{
  "dataset": "short read English sentences (LibriTTS-R)",
  "input": "log_mel",
  "encoder_stem": "single",
  "encoder_widths": [128, 160, 192],
  "fusion": "cross_attention",
  "decoder_width": 320,
  "decoder_activation": "geglu",
  "decoder_fused_qkv": true,
  "lr": 0.01,
  "momentum": 0.85,
  "nesterov": true,
  "adamw_lr_other_params": 0.0016,
  "ema_decay": 0.99,
  "warmup_steps": 120
}
Rows from block 3 of the text decoder, named by matrix and row number. Rows with one number belong to one neuron. Each number is 200 + 30 x the weight over its row's rms, rounded and kept within 0 to 999. All counts start at 0. After the name is the row's rms in percent of the matrix's.
# gate: MLP gate (decoder.blocks.3.mlp.gate.weight, 848x320), inputs 214-319
# fc1: MLP up (decoder.blocks.3.mlp.fc1.weight, 848x320), inputs 214-319
# fc2: MLP down (decoder.blocks.3.mlp.fc2.weight, 320x848, transposed), outputs 214-319
gate.640,103,176,182,219,224,206,148,232,245,232,171,178,227,194,179,159,213,222,203,224,192,180,203,171,218,230,168,192,237,165,178,179,191,233,215,174,160,238,242,230,198,194,211,228,190,142,227,191,222,184,185,204,216,185,186,196,197,244,183,162,242,180,159,167,175,180,201,204,147,165,199,159,184,230,216,237,185,259,239,226,184,186,176,191,193,198,211,203,194,179,200,185,199,140,232,236,263,158,209,146,189,225,204,248,184,159,194
fc1.640,103,231,147,226,191,230,216,206,222,201,204,175,260,189,181,195,193,201,194,179,134,191,216,215,270,165,199,189,264,270,165,233,237,215,231,136,215,186,207,218,182,173,190,255,215,169,152,221,154,156,218,203,177,218,209,196,148,264,183,178,149,185,194,152,153,197,197,183,160,220,210,215,230,214,220,190,199,244,220,145,255,153,238,205,168,233,199,221,176,189,191,179,118,191,167,244,131,188,181,211,214,195,176,181,191,199,181
fc2.640,103,236,187,239,266,200,139,152,235,151,227,195,174,170,190,223,190,234,200,191,192,193,239,159,215,210,200,224,229,180,229,209,188,189,205,180,172,212,177,198,174,230,201,229,199,216,221,239,163,231,249,182,198,211,206,177,187,238,183,198,219,209,169,249,155,217,248,222,256,215,144,190,211,225,213,208,207,203,187,142,237,248,171,188,224,189,194,175,258,189,195,148,216,183,171,182,207,204,228,218,239,163,196,244,146,172,238
gate.641,110,185,233,150,177,245,161,213,166,181,213,164,203,203,213,193,224,189,203,204,216,219,188,261,187,212,215,204,180,218,226,220,191,166,122,186,198,208,194,217,199,154,228,192,192,218,183,225,173,188,206,139,213,133,205,147,218,236,227,155,194,239,204,239,204,188,218,177,185,221,223,195,185,169,226,242,216,252,163,137,180,181,224,172,180,217,195,197,179,179,221,191,199,203,186,241,253,222,182,238,166,220,163,200,211,250,227
fc1.641,110,219,230,172,216,157,193,198,176,185,191,201,164,194,196,273,208,242,204,233,216,254,163,188,162,159,157,212,157,240,214,199,163,240,217,265,238,256,191,155,197,224,172,235,220,256,194,228,217,177,197,200,273,239,245,203,195,177,262,232,244,238,239,205,203,229,211,214,174,194,144,193,208,225,150,218,174,131,209,224,212,138,228,173,161,227,153,191,182,202,134,219,177,241,187,206,178,157,234,161,231,245,235,206,213,227,180
fc2.641,114,167,150,187,156,240,207,202,217,237,210,212,176,192,224,232,239,241,203,219,204,196,182,143,263,227,233,183,191,179,164,195,168,176,162,193,190,206,197,227,203,192,218,133,190,192,230,160,230,202,207,204,167,220,128,189,180,222,227,273,254,206,192,180,217,175,209,133,184,203,187,162,207,157,186,212,222,208,243,202,183,216,188,234,195,204,201,226,173,168,245,195,212,174,226,219,260,197,211,208,234,223,163,178,235,245,294
gate.642,109,209,222,225,169,237,235,217,179,192,189,204,184,212,210,166,184,226,224,217,200,138,234,208,223,245,270,187,199,246,160,183,216,209,171,179,168,196,209,159,193,185,221,185,215,198,215,165,225,220,210,233,253,215,151,217,199,144,182,206,167,172,208,226,165,217,203,219,237,121,207,261,174,151,145,194,209,236,212,170,158,152,204,168,231,197,162,247,200,282,168,219,200,209,193,176,162,206,141,244,220,185,175,199,191,165,169
fc1.642,109,210,237,183,217,204,197,177,173,231,203,195,207,152,190,207,194,226,207,180,178,174,161,220,237,180,252,188,188,223,180,237,215,218,189,233,200,245,228,249,223,191,226,181,181,172,167,174,216,217,159,211,236,176,175,239,242,216,165,245,241,222,222,212,220,116,242,273,193,233,274,189,179,250,201,182,231,175,244,168,205,275,191,173,203,202,237,170,144,194,169,207,234,257,143,203,184,225,211,159,210,134,238,224,194,259,201
fc2.642,106,205,211,203,178,212,186,182,216,223,204,185,191,195,200,230,245,201,163,179,201,245,178,170,249,180,258,196,173,293,185,221,185,196,206,180,186,213,237,178,207,247,199,189,206,234,183,228,187,136,202,182,195,151,244,206,209,206,240,243,159,182,210,176,156,239,243,206,183,185,203,200,153,173,237,188,173,208,220,191,222,199,230,235,206,177,218,263,181,201,188,240,193,179,212,199,180,195,195,266,194,188,210,212,205,143,205
gate.643,112,236,167,226,241,130,204,186,185,198,196,221,231,189,145,189,196,233,170,255,190,162,205,204,158,226,217,206,203,207,186,171,198,228,206,241,208,171,170,207,212,212,246,177,212,207,235,213,190,257,173,191,184,176,194,150,183,213,177,191,229,239,148,224,188,250,225,201,164,165,195,175,214,197,214,121,177,160,232,196,165,201,189,233,162,147,222,158,234,157,169,263,209,232,232,155,178,214,184,180,186,187,232,207,242,176,187
fc1.643,110,204,197,209,198,171,170,163,206,211,189,216,213,175,136,182,147,237,197,201,210,205,233,179,209,250,184,207,223,215,218,186,205,190,157,267,231,160,218,210,197,177,191,173,143,167,185,196,194,231,170,173,167,261,158,150,159,216,194,197,247,200,166,231,240,234,231,181,156,206,194,157,162,200,216,192,207,198,227,159,209,212,255,218,216,203,183,220,185,192,239,254,202,213,257,169,193,186,215,196,151,204,219,163,174,209,233
fc2.643,108,169,199,167,256,229,221,199,239,249,242,181,143,195,160,164,198,245,218,207,204,192,239,214,203,263,224,197,252,172,207,176,208,211,251,204,197,153,154,178,192,120,206,194,167,163,239,139,216,211,201,217,219,200,198,162,212,181,207,184,204,215,200,193,171,164,191,183,186,163,239,150,156,228,178,155,173,209,188,203,237,200,189,191,150,239,240,185,211,170,165,203,226,214,188,218,165,196,152,224,157,241,222,209,136,216,206
gate.644,107,129,193,207,221,168,191,226,225,194,184,190,151,165,159,200,199,216,258,222,214,164,273,197,138,187,146,197,180,193,182,212,247,203,217,177,214,186,192,215,130,194,264,230,233,159,202,207,219,244,168,255,184,232,217,174,271,259,194,206,213,123,185,192,182,219,204,223,186,192,217,186,188,185,236,204,199,226,152,203,195,200,175,224,224,170,186,178,217,153,198,243,165,188,214,241,251,196,175,229,226,242,207,205,219,163,195
fc1.644,102,221,196,172,236,177,189,217,192,205,212,245,222,166,297,234,218,222,204,190,229,216,216,169,224,165,199,186,204,229,187,182,198,162,234,191,200,204,158,170,188,219,217,245,192,230,229,135,225,194,182,199,190,186,213,195,190,222,194,169,179,164,247,181,222,179,237,169,173,209,203,184,201,231,185,197,202,175,214,282,209,180,239,229,193,227,204,187,262,143,179,207,185,192,240,185,193,186,196,204,248,192,154,237,208,235,222
fc2.644,112,195,197,197,175,139,176,223,213,140,180,187,210,169,245,160,171,233,168,181,226,204,200,201,206,166,148,162,222,166,205,204,173,195,223,207,173,193,151,192,223,152,200,220,185,225,173,181,192,178,164,207,226,261,249,208,217,214,192,230,242,231,211,225,207,237,180,111,220,225,224,228,179,195,191,168,220,201,175,251,196,133,245,231,160,235,210,190,232,203,169,205,173,170,175,212,217,210,184,230,189,156,170,178,201,213,203
gate.645,093,223,254,142,171,265,244,210,235,215,191,174,194,197,247,197,187,157,238,174,185,164,207,209,210,206,218,218,184,215,168,247,190,233,191,190,122,185,165,177,173,191,196,252,219,217,176,220,180,217,231,155,214,205,176,198,199,247,238,208,194,219,214,187,224,198,227,110,208,217,168,178,218,258,187,196,231,180,187,223,207,195,185,208,182,252,158,261,185,212,246,210,182,201,209,164,178,174,174,171,189,187,247,182,181,181,181
fc1.645,090,225,165,165,190,184,205,237,169,203,280,172,198,201,172,184,183,247,184,224,203,244,220,264,245,231,186,216,146,238,236,258,219,189,202,213,219,209,262,273,199,187,216,183,199,148,148,245,210,232,164,225,178,151,225,227,230,170,223,281,143,182,180,136,210,227,200,250,231,241,217,234,144,210,187,181,196,153,182,213,204,201,132,227,192,180,230,217,211,165,226,198,217,198,150,197,195,225,242,179,202,185,193,235,218,174,180
fc2.645,090,204,240,176,182,215,204,209,237,163,200,196,179,149,241,255,173,212,197,253,137,234,187,229,222,220,210,230,227,204,222,232,201,193,175,242,169,204,191,191,232,222,187,168,187,182,256,213,197,218,203,187,212,170,235,219,206,157,196,213,216,231,217,203,198,185,200,227,177,200,184,129,240,203,239,184,220,193,203,229,213,191,255,164,174,177,213,208,224,235,173,175,256,195,256,189,168,232,177,222,201,233,222,172,189,170,239
gate.646,101,187,192,156,212,219,233,251,198,188,217,174,148,213,111,229,196,184,163,172,191,189,159,210,226,210,232,135,211,196,228,231,186,180,223,241,213,219,179,202,181,120,244,212,189,210,230,213,179,194,226,212,165,232,214,193,210,207,222,183,166,194,179,167,216,227,155,225,182,194,198,194,244,199,181,220,277,166,199,241,224,178,212,231,215,212,149,151,193,246,166,183,234,205,175,191,244,269,203,248,164,222,154,226,218,178,216
fc1.646,103,243,217,215,219,214,180,243,204,264,254,196,194,159,196,271,236,233,263,240,268,180,224,209,239,194,234,226,216,154,171,187,168,174,182,174,161,195,244,245,172,116,222,174,185,145,184,213,162,220,183,235,128,180,160,232,194,226,219,189,171,209,181,251,198,247,162,177,179,222,146,158,201,228,145,167,192,239,208,207,204,216,216,166,207,180,196,213,172,233,220,169,199,241,195,153,190,171,222,184,200,235,204,206,226,183,175
fc2.646,099,206,192,162,200,223,147,202,183,237,181,204,165,230,209,239,225,209,193,211,219,174,185,230,193,207,182,161,141,188,189,166,205,239,184,202,157,194,193,235,212,218,164,221,176,211,175,239,165,220,173,208,231,197,206,278,245,164,175,234,211,182,168,192,231,181,259,203,211,169,152,247,216,206,160,164,199,216,187,214,196,189,207,229,189,176,233,185,172,187,127,224,214,176,219,141,192,169,255,264,210,194,211,238,186,197,180
gate.647,116,183,222,215,213,179,194,232,154,206,182,193,180,227,199,216,155,170,170,157,159,198,204,140,225,243,233,196,197,177,238,177,226,165,176,217,251,187,146,214,225,239,169,231,217,167,175,214,207,183,200,176,218,195,168,209,216,231,233,214,203,240,210,222,264,207,186,176,226,184,158,215,231,227,124,178,204,206,180,161,213,158,230,182,220,259,218,214,226,188,175,126,195,239,173,179,185,211,181,165,229,152,189,271,218,202,206
fc1.647,111,160,196,263,196,163,241,179,199,146,161,239,207,239,243,225,261,195,221,204,224,248,224,235,193,199,208,169,212,205,235,129,190,207,187,176,212,185,209,224,195,168,192,194,185,203,206,285,190,206,219,161,188,163,183,164,212,250,206,206,131,190,192,178,154,210,222,137,223,182,183,173,257,249,159,196,168,211,130,232,203,223,192,183,197,156,169,185,240,201,221,200,227,182,216,240,165,199,236,224,208,181,204,214,214,216,179
fc2.647,109,192,186,205,221,191,152,261,178,194,196,231,187,196,201,183,219,190,227,206,194,205,180,214,176,186,217,193,211,184,180,165,180,203,162,200,223,172,210,207,275,169,233,220,148,152,186,240,163,159,170,162,263,185,191,148,200,238,165,240,197,193,245,241,199,178,202,182,165,190,218,241,166,185,212,183,197,211,231,190,217,158,203,156,197,205,217,207,182,168,223,168,167,188,189,212,225,185,204,189,151,214,181,181,191,184,163
gate.648,089,161,236,215,257,167,189,198,185,143,184,180,188,205,244,180,189,188,217,199,181,193,237,174,195,229,209,179,158,250,200,193,203,173,239,187,177,212,127,159,205,193,200,202,211,185,244,172,183,190,182,214,264,194,248,161,154,222,180,199,250,230,215,197,207,194,151,218,188,199,208,216,171,222,273,167,201,187,231,219,184,249,242,184,226,208,285,165,221,173,234,238,187,162,166,164,156,188,205,218,202,214,175,221,214,182,180
fc1.648,096,199,206,171,260,240,226,143,247,235,245,189,223,227,209,173,157,183,233,205,184,260,174,190,169,229,199,220,169,180,247,136,151,148,239,133,148,228,219,222,194,226,168,194,183,264,249,229,168,161,192,166,205,212,202,187,201,202,200,274,209,167,194,148,215,166,174,169,162,208,196,169,278,175,183,170,183,198,191,280,231,195,178,250,142,164,174,234,185,217,192,161,166,303,149,217,172,183,192,178,156,206,174,236,203,175,200
fc2.648,096,233,176,250,182,216,206,168,214,147,217,224,191,185,203,217,212,240,152,219,182,130,193,182,192,179,216,223,191,148,216,204,242,192,183,227,267,192,235,162,193,170,212,159,231,160,190,144,240,233,245,218,182,143,231,212,167,207,116,176,161,196,235,216,206,257,170,211,219,254,169,162,196,177,155,152,194,244,188,214,136,237,193,224,164,208,215,232,170,173,185,195,197,195,229,209,241,215,213,210,130,183,159,186,211,206,224
gate.649,095,144,207,224,194,179,192,177,205,214,179,204,167,191,167,208,209,218,230,197,234,274,235,138,182,200,188,216,201,197,163,239,262,194,242,213,205,237,207,163,192,256,204,230,200,203,197,232,195,230,289,191,208,229,231,204,230,219,227,295,170,246,190,233,216,209,228,192,224,220,191,177,187,231,221,211,147,212,197,217,214,197,189,171,218,155,211,189,190,188,151,170,187,187,246,182,195,223,172,176,199,143,186,148,202,183,183
fc1.649,096,209,161,188,213,200,230,173,176,237,161,164,206,197,182,211,176,145,194,199,189,212,215,213,205,215,222,164,214,145,116,243,259,185,141,220,246,201,248,210,153,222,231,213,166,205,177,188,213,292,213,173,166,247,236,242,222,194,195,209,240,227,214,212,190,204,216,142,223,225,187,225,166,193,102,183,178,176,225,223,187,232,172,270,193,228,185,212,182,225,205,178,186,203,179,233,203,217,190,187,203,177,187,174,214,175,186
fc2.649,094,241,158,210,234,178,177,196,216,223,192,196,226,243,182,179,188,159,204,217,210,237,127,220,208,208,281,205,166,195,189,166,143,182,219,215,215,177,195,209,176,205,229,171,251,169,197,216,246,210,225,203,138,231,191,155,200,216,211,184,249,198,210,220,179,166,210,127,263,222,229,194,244,217,237,155,216,203,193,231,232,194,220,161,207,222,206,261,247,138,200,188,214,218,216,195,223,198,196,193,211,186,165,223,202,238,162
gate.650,110,195,202,186,159,117,154,176,224,171,197,209,257,219,168,174,214,183,225,194,201,177,245,199,183,203,165,213,189,222,211,190,207,201,227,196,206,178,201,196,178,162,207,232,264,157,189,250,168,166,176,231,173,187,213,229,222,225,195,196,198,231,213,194,240,199,216,167,145,199,202,195,182,204,215,172,229,208,202,176,206,209,209,137,132,161,205,172,175,225,238,182,262,198,164,169,214,181,189,126,233,178,190,201,200,165,172
fc1.650,106,155,191,149,234,235,129,163,242,233,180,160,209,203,205,228,174,208,248,184,215,177,175,182,237,267,127,182,194,220,187,225,219,233,197,173,181,216,235,209,185,187,171,275,210,205,250,197,189,156,197,197,216,197,206,173,193,219,170,214,223,180,174,199,168,186,224,212,188,185,222,190,189,245,210,216,217,218,148,162,202,208,196,184,205,268,213,216,231,173,197,178,209,192,237,229,182,187,201,149,150,241,228,169,181,201,177
fc2.650,109,172,218,168,148,220,199,183,176,228,230,167,175,195,201,171,112,232,207,222,225,195,176,230,240,201,217,214,194,161,209,222,237,188,246,232,224,155,180,215,210,171,222,216,251,171,249,225,211,222,172,218,202,190,158,214,142,236,181,198,223,245,206,229,223,172,216,186,191,194,223,158,199,214,279,217,183,233,187,169,163,190,198,213,175,178,256,213,191,227,252,184,159,190,205,159,175,216,189,194,201,189,121,195,163,215,244
gate.651,080,169,223,197,156,224,218,224,220,194,196,142,220,236,203,201,241,228,152,197,174,205,186,227,204,188,238,255,244,206,256,177,145,185,189,194,221,152,228,181,208,212,154,188,247,169,215,191,184,178,216,204,203,173,159,220,228,190,167,216,194,200,197,240,238,191,219,208,222,227,230,153,226,148,154,268,154,209,189,262,213,140,171,171,248,253,240,193,190,161,212,188,184,251,209,181,200,228,207,227,249,173,183,191,175,174,149
fc1.651,082,224,176,209,209,191,166,171,176,264,164,144,145,235,209,155,270,194,232,191,221,234,240,200,204,211,157,216,160,184,142,192,207,185,205,207,202,139,155,212,186,188,220,193,263,180,152,242,194,160,195,220,210,206,225,163,228,239,224,250,163,238,185,172,218,221,163,191,166,193,234,217,185,197,239,209,210,208,208,226,192,256,184,195,195,227,180,215,231,186,170,206,207,205,231,128,207,137,200,204,148,192,207,168,205,257,180
fc2.651,077,189,155,204,215,179,227,181,214,244,151,155,168,187,205,212,160,174,210,216,214,159,203,193,267,161,211,204,183,262,186,174,194,208,182,181,182,222,193,229,201,241,204,159,210,211,210,194,201,193,212,210,227,215,161,229,185,164,149,185,177,244,183,201,171,176,175,214,205,229,204,265,240,210,252,187,230,173,242,241,176,210,184,187,207,217,193,199,199,168,193,189,154,273,187,214,172,212,208,215,197,191,174,241,208,223,244
gate.652,103,171,161,238,206,194,158,210,155,230,191,190,119,205,220,183,222,192,174,199,214,173,189,164,233,138,210,202,196,174,165,262,197,220,159,212,155,234,266,175,221,216,188,204,247,144,230,187,182,227,169,224,140,210,192,200,209,222,180,198,196,173,197,229,234,168,194,199,186,261,232,207,197,191,259,169,197,238,235,158,221,194,246,200,209,255,145,161,235,185,133,182,204,269,131,211,203,166,166,213,164,181,223,155,204,201,162
fc1.652,100,191,147,183,239,207,209,208,187,199,164,202,172,213,187,187,194,271,200,213,193,218,199,151,184,242,207,158,184,201,162,241,193,231,197,166,224,177,265,224,187,208,200,237,207,207,214,252,203,175,249,239,137,205,200,167,234,184,237,181,197,158,180,210,200,176,254,257,155,248,181,221,178,236,202,160,182,207,244,297,181,216,184,191,187,211,197,193,218,217,126,161,199,218,169,239,252,225,214,180,197,211,248,196,231,199,181
fc2.652,094,273,171,265,216,220,176,183,213,214,223,160,173,248,215,172,137,286,203,223,213,190,185,199,159,197,182,189,254,205,159,237,143,201,172,191,192,153,227,210,134,173,221,220,169,230,245,209,177,177,231,249,161,253,238,176,196,210,206,214,181,175,215,139,215,181,227,222,207,204,269,218,183,210,151,198,278,194,221,223,189,236,235,244,186,252,196,145,152,190,251,233,195,208,239,233,209,183,228,189,222,185,188,150,190,205,206
gate.653,106,153,203,242,185,229,233,189,227,183,226,156,171,213,173,181,202,220,196,193,189,226,194,188,210,201,242,164,186,171,187,177,204,199,218,215,275,222,249,234,195,148,175,230,197,209,249,237,181,186,201,204,203,237,248,100,227,239,243,194,174,220,144,217,228,199,225,200,199,205,160,208,217,244,217,215,184,153,241,188,237,199,186,189,199,205,185,170,212,177,166,182,198,222,211,204,182,247,196,213,167,218,192,239,183,186,160
fc1.653,112,192,224,161,213,221,131,270,135,238,208,219,194,205,248,214,204,190,156,228,182,148,181,166,253,235,133,206,244,220,206,232,152,165,202,183,221,219,174,194,215,235,193,155,230,226,193,168,195,212,158,180,191,202,227,222,231,193,231,211,225,217,221,183,182,200,205,221,229,194,221,270,167,191,215,159,185,242,198,191,218,229,215,212,158,154,235,216,177,211,188,229,232,179,127,123,244,162,180,203,194,219,193,158,128,180,178
fc2.653,116,198,163,252,285,216,219,170,157,218,224,201,211,238,191,241,164,174,208,214,176,157,166,210,213,237,201,159,256,225,188,262,154,174,229,214,177,231,175,224,195,159,217,223,202,183,210,180,223,183,225,210,180,235,182,144,220,203,166,185,169,189,230,154,181,189,155,212,206,186,247,241,214,160,176,200,171,193,243,248,262,136,211,254,129,185,269,222,212,228,201,208,179,162,177,199,234,157,184,151,189,186,205,199,185,186,183
gate.654,095,162,208,187,170,154,128,191,235,232,220,216,219,268,202,233,166,246,188,198,155,184,176,224,203,240,202,151,174,161,257,204,214,175,154,181,177,176,212,204,177,224,174,201,195,220,156,217,196,232,227,178,208,192,169,174,234,200,177,199,198,164,235,135,146,210,199,190,243,247,220,244,238,200,139,209,241,207,219,236,229,218,189,228,208,176,243,165,189,183,245,268,195,177,132,143,215,218,207,222,220,184,202,209,209,172,193
fc1.654,100,182,225,151,163,234,249,211,222,162,162,260,192,148,148,146,175,170,191,236,218,197,189,177,202,216,190,170,239,196,190,148,217,201,226,178,176,201,185,230,190,182,179,212,184,248,244,207,142,192,261,183,154,195,199,181,205,231,203,212,200,240,230,212,201,171,201,177,203,213,239,197,211,246,171,190,217,199,214,168,236,189,230,221,208,187,164,232,207,198,205,118,253,156,272,201,151,241,192,246,189,222,198,181,237,245,218
fc2.654,091,175,240,184,172,203,247,175,215,178,240,252,206,212,222,179,189,161,244,228,208,204,213,196,207,157,181,226,194,205,189,228,150,157,233,261,237,207,253,169,240,225,206,157,262,162,201,157,247,222,196,218,246,253,211,237,149,158,218,184,184,203,179,212,199,192,183,192,204,212,215,219,186,201,209,210,227,205,178,192,180,256,190,186,114,213,237,208,147,198,235,134,158,220,169,177,218,225,179,161,183,206,212,193,155,211,168
gate.655,106,218,183,213,191,213,260,199,259,225,182,218,202,144,247,206,212,174,191,194,197,247,183,224,155,183,204,173,212,191,161,186,145,180,173,221,162,224,239,238,149,194,152,244,187,172,196,188,202,191,243,175,253,210,185,165,193,195,223,228,209,189,250,196,209,193,202,171,212,226,222,171,188,149,201,291,209,208,211,242,184,230,177,211,224,226,148,224,181,204,204,208,195,185,225,223,202,219,201,268,178,293,208,196,162,171,250
fc1.655,104,192,249,193,171,198,240,215,231,196,167,194,181,255,183,182,217,140,234,219,152,232,232,160,179,209,221,151,235,180,216,196,175,161,221,176,235,220,144,214,245,224,174,226,172,197,255,217,181,169,184,157,244,160,181,226,150,182,201,205,160,203,250,178,203,172,163,213,191,177,239,203,190,206,162,177,201,153,205,188,217,176,155,236,192,232,191,199,201,157,179,184,195,206,146,163,206,189,180,186,220,162,205,144,206,221,138
fc2.655,115,213,155,229,194,171,173,184,200,208,205,190,162,209,232,188,210,198,208,193,163,173,185,228,238,204,227,245,196,235,171,227,176,190,238,166,213,217,223,189,199,206,154,178,166,213,183,183,253,179,174,130,229,181,203,244,171,151,233,166,203,225,202,232,162,223,153,186,209,229,136,242,196,212,165,183,198,228,169,181,172,234,186,206,175,228,245,184,272,231,173,165,239,167,196,179,198,216,222,171,270,182,207,178,205,250,199
gate.656,111,190,234,211,196,246,231,192,217,192,167,152,200,235,202,202,198,202,196,223,187,291,145,247,253,217,214,145,187,270,157,207,228,216,167,176,199,195,236,168,195,225,182,170,226,206,189,198,194,190,130,236,176,174,219,216,190,139,199,221,199,213,177,215,194,205,211,204,254,212,173,202,182,182,208,207,190,187,208,201,197,201,240,173,257,237,198,210,236,204,204,246,182,201,131,206,220,216,198,251,176,164,180,169,202,190,218
fc1.656,108,192,190,242,190,194,277,206,233,234,231,217,227,261,239,239,244,233,159,196,264,192,214,211,182,153,189,200,107,180,202,167,193,206,180,178,235,234,231,240,167,196,219,189,191,243,217,160,218,197,201,180,191,180,175,194,209,176,169,197,166,209,147,191,196,194,201,191,212,183,164,179,128,149,251,221,168,251,146,223,212,211,205,204,182,160,223,210,200,220,215,201,212,311,218,154,236,177,205,166,165,217,190,226,183,203,238
fc2.656,104,203,192,193,232,231,209,206,197,204,214,231,193,168,204,204,198,154,163,264,215,193,158,194,170,212,187,196,244,229,238,204,191,225,231,226,212,199,159,222,193,165,155,225,215,149,168,171,200,245,194,154,179,203,163,198,196,172,232,202,110,215,201,171,208,237,140,232,205,184,217,207,196,258,242,166,208,231,168,233,212,170,215,196,202,194,186,250,189,151,247,238,236,215,196,229,277,179,243,239,221,214,220,185,213,159,176
gate.657,077,164,262,265,206,220,240,259,170,210,200,219,248,213,165,192,203,230,182,199,272,198,214,194,168,206,211,184,224,214,185,211,159,249,196,233,178,249,245,186,176,198,211,228,173,153,205,209,195,173,264,232,207,195,195,197,257,169,156,188,199,215,192,183,178,228,148,229,192,206,180,194,232,194,198,150,228,178,205,160,231,217,177,179,204,145,184,187,185,180,214,206,161,223,213,208,193,186,164,186,225,225,169,155,200,246,246
fc1.657,078,220,232,221,230,235,120,166,151,171,195,166,250,235,200,239,256,214,228,164,214,163,237,185,204,203,191,189,224,182,208,212,200,221,231,149,204,200,195,174,188,183,217,180,189,188,171,187,247,140,205,214,231,213,182,210,254,186,196,222,225,214,131,151,143,178,176,195,208,169,182,191,191,200,179,212,230,185,162,280,184,203,248,200,161,213,202,169,227,176,207,215,226,164,176,200,234,194,147,177,222,215,183,207,176,200,264
fc2.657,077,207,261,190,195,228,215,194,195,217,169,261,210,184,204,230,222,206,247,159,261,200,203,216,173,212,213,182,156,245,173,214,203,169,173,181,199,202,134,207,177,171,192,139,192,236,176,161,217,199,221,211,138,201,200,214,209,254,165,193,290,200,200,145,193,172,227,197,185,134,238,288,221,183,232,180,241,192,171,201,150,154,166,226,187,202,142,158,161,183,203,215,194,227,189,219,224,181,201,239,233,192,217,172,177,202,231
gate.658,094,249,216,204,189,172,127,217,180,179,275,208,234,210,244,147,167,214,166,186,191,231,202,217,136,158,185,188,226,169,183,198,143,226,232,209,189,173,228,187,251,175,181,213,201,226,222,177,211,190,222,190,222,190,238,220,194,150,207,177,269,136,185,161,153,203,235,172,207,187,208,205,180,196,197,228,170,208,190,201,144,199,198,217,246,167,173,199,213,185,199,246,171,219,185,173,193,200,219,194,145,227,206,204,206,211,207
fc1.658,081,142,185,172,170,156,191,189,195,164,134,162,124,214,195,233,200,142,223,250,203,200,196,163,232,235,201,213,182,218,202,237,208,166,167,208,222,150,173,247,173,238,184,172,198,184,165,224,205,209,186,265,220,186,166,211,215,226,173,218,182,269,201,180,211,231,185,182,226,212,180,233,208,212,203,153,213,179,238,185,217,173,165,198,183,221,173,163,183,208,208,136,190,259,218,222,215,151,177,252,235,227,171,210,231,276,224
fc2.658,089,190,212,176,214,225,197,268,136,198,141,171,223,176,206,209,181,212,206,176,202,176,226,138,201,226,209,201,178,192,194,183,173,215,182,256,177,184,166,234,212,198,212,255,212,196,188,147,157,198,229,254,207,209,197,139,197,270,202,203,179,200,186,211,184,190,183,200,195,258,217,190,261,149,206,167,196,194,205,165,225,200,193,168,174,186,210,242,147,203,192,219,260,176,221,239,268,234,210,219,234,215,134,189,164,193,226
gate.659,110,207,189,210,215,168,166,205,151,199,161,190,166,176,282,203,184,211,192,161,217,249,231,278,164,186,228,175,191,200,201,162,228,268,263,207,230,205,161,260,221,183,200,191,227,215,240,172,261,227,252,138,170,177,181,173,221,181,221,233,193,190,267,194,219,213,205,200,214,203,223,174,249,141,198,145,256,213,177,192,208,158,195,192,186,140,267,213,184,185,224,199,190,170,212,182,188,173,208,154,214,266,210,194,189,163,196
fc1.659,109,196,143,185,197,179,158,199,170,193,199,220,202,213,215,203,143,232,192,173,216,217,237,175,218,216,213,221,209,223,171,197,198,160,192,232,193,212,189,188,217,213,203,167,185,173,209,191,202,214,181,168,254,225,163,223,177,211,237,127,196,179,188,214,240,224,198,150,153,220,139,186,229,158,229,189,197,198,200,153,206,188,236,229,216,188,165,192,219,243,221,271,234,208,267,164,245,185,216,228,137,217,209,214,174,207,237
fc2.659,115,138,172,190,197,237,192,183,268,170,200,138,190,199,195,223,176,223,180,206,232,223,182,239,235,201,212,166,198,199,254,145,215,196,198,229,280,199,193,243,206,201,229,173,226,240,199,236,267,198,196,235,204,178,188,165,214,252,141,207,234,201,252,195,189,209,140,189,230,219,194,213,196,198,236,181,217,220,152,214,200,186,209,188,219,168,191,185,198,202,220,171,235,223,197,204,171,160,201,257,152,193,202,188,184,201,167
gate.660,105,210,199,152,210,186,216,230,123,148,181,187,193,218,279,190,200,190,175,179,236,200,180,172,183,147,183,181,195,183,218,181,219,201,213,200,229,217,213,206,194,239,127,198,228,201,153,253,207,200,234,200,175,240,151,200,131,207,231,177,175,185,174,168,242,216,186,248,191,235,261,194,185,236,178,164,217,188,213,161,181,141,159,254,173,192,263,197,230,187,217,202,238,163,232,137,168,197,200,216,220,171,182,183,207,172,212
fc1.660,103,249,153,209,196,195,98,198,212,187,187,175,185,213,184,175,253,160,217,211,222,179,191,221,222,243,227,207,244,206,207,127,170,200,188,227,178,202,193,209,200,166,150,208,182,205,233,147,189,176,229,152,211,162,168,216,225,175,170,193,283,187,190,213,200,123,236,124,223,197,160,165,147,157,234,200,204,228,216,208,190,255,268,195,166,222,188,186,220,201,192,241,201,191,234,233,221,180,177,208,151,232,174,234,247,213,217
fc2.660,107,182,228,169,224,249,137,194,261,229,228,192,175,225,177,154,168,199,199,196,220,203,228,177,179,204,193,186,139,203,220,194,189,159,196,199,218,209,198,165,162,265,223,158,204,192,178,192,191,187,152,182,225,212,188,226,138,240,169,174,181,212,193,178,194,180,193,225,214,204,258,208,182,186,195,171,176,199,216,196,233,169,205,220,188,220,113,205,161,212,178,225,189,164,185,182,195,196,199,194,234,232,164,201,210,144,204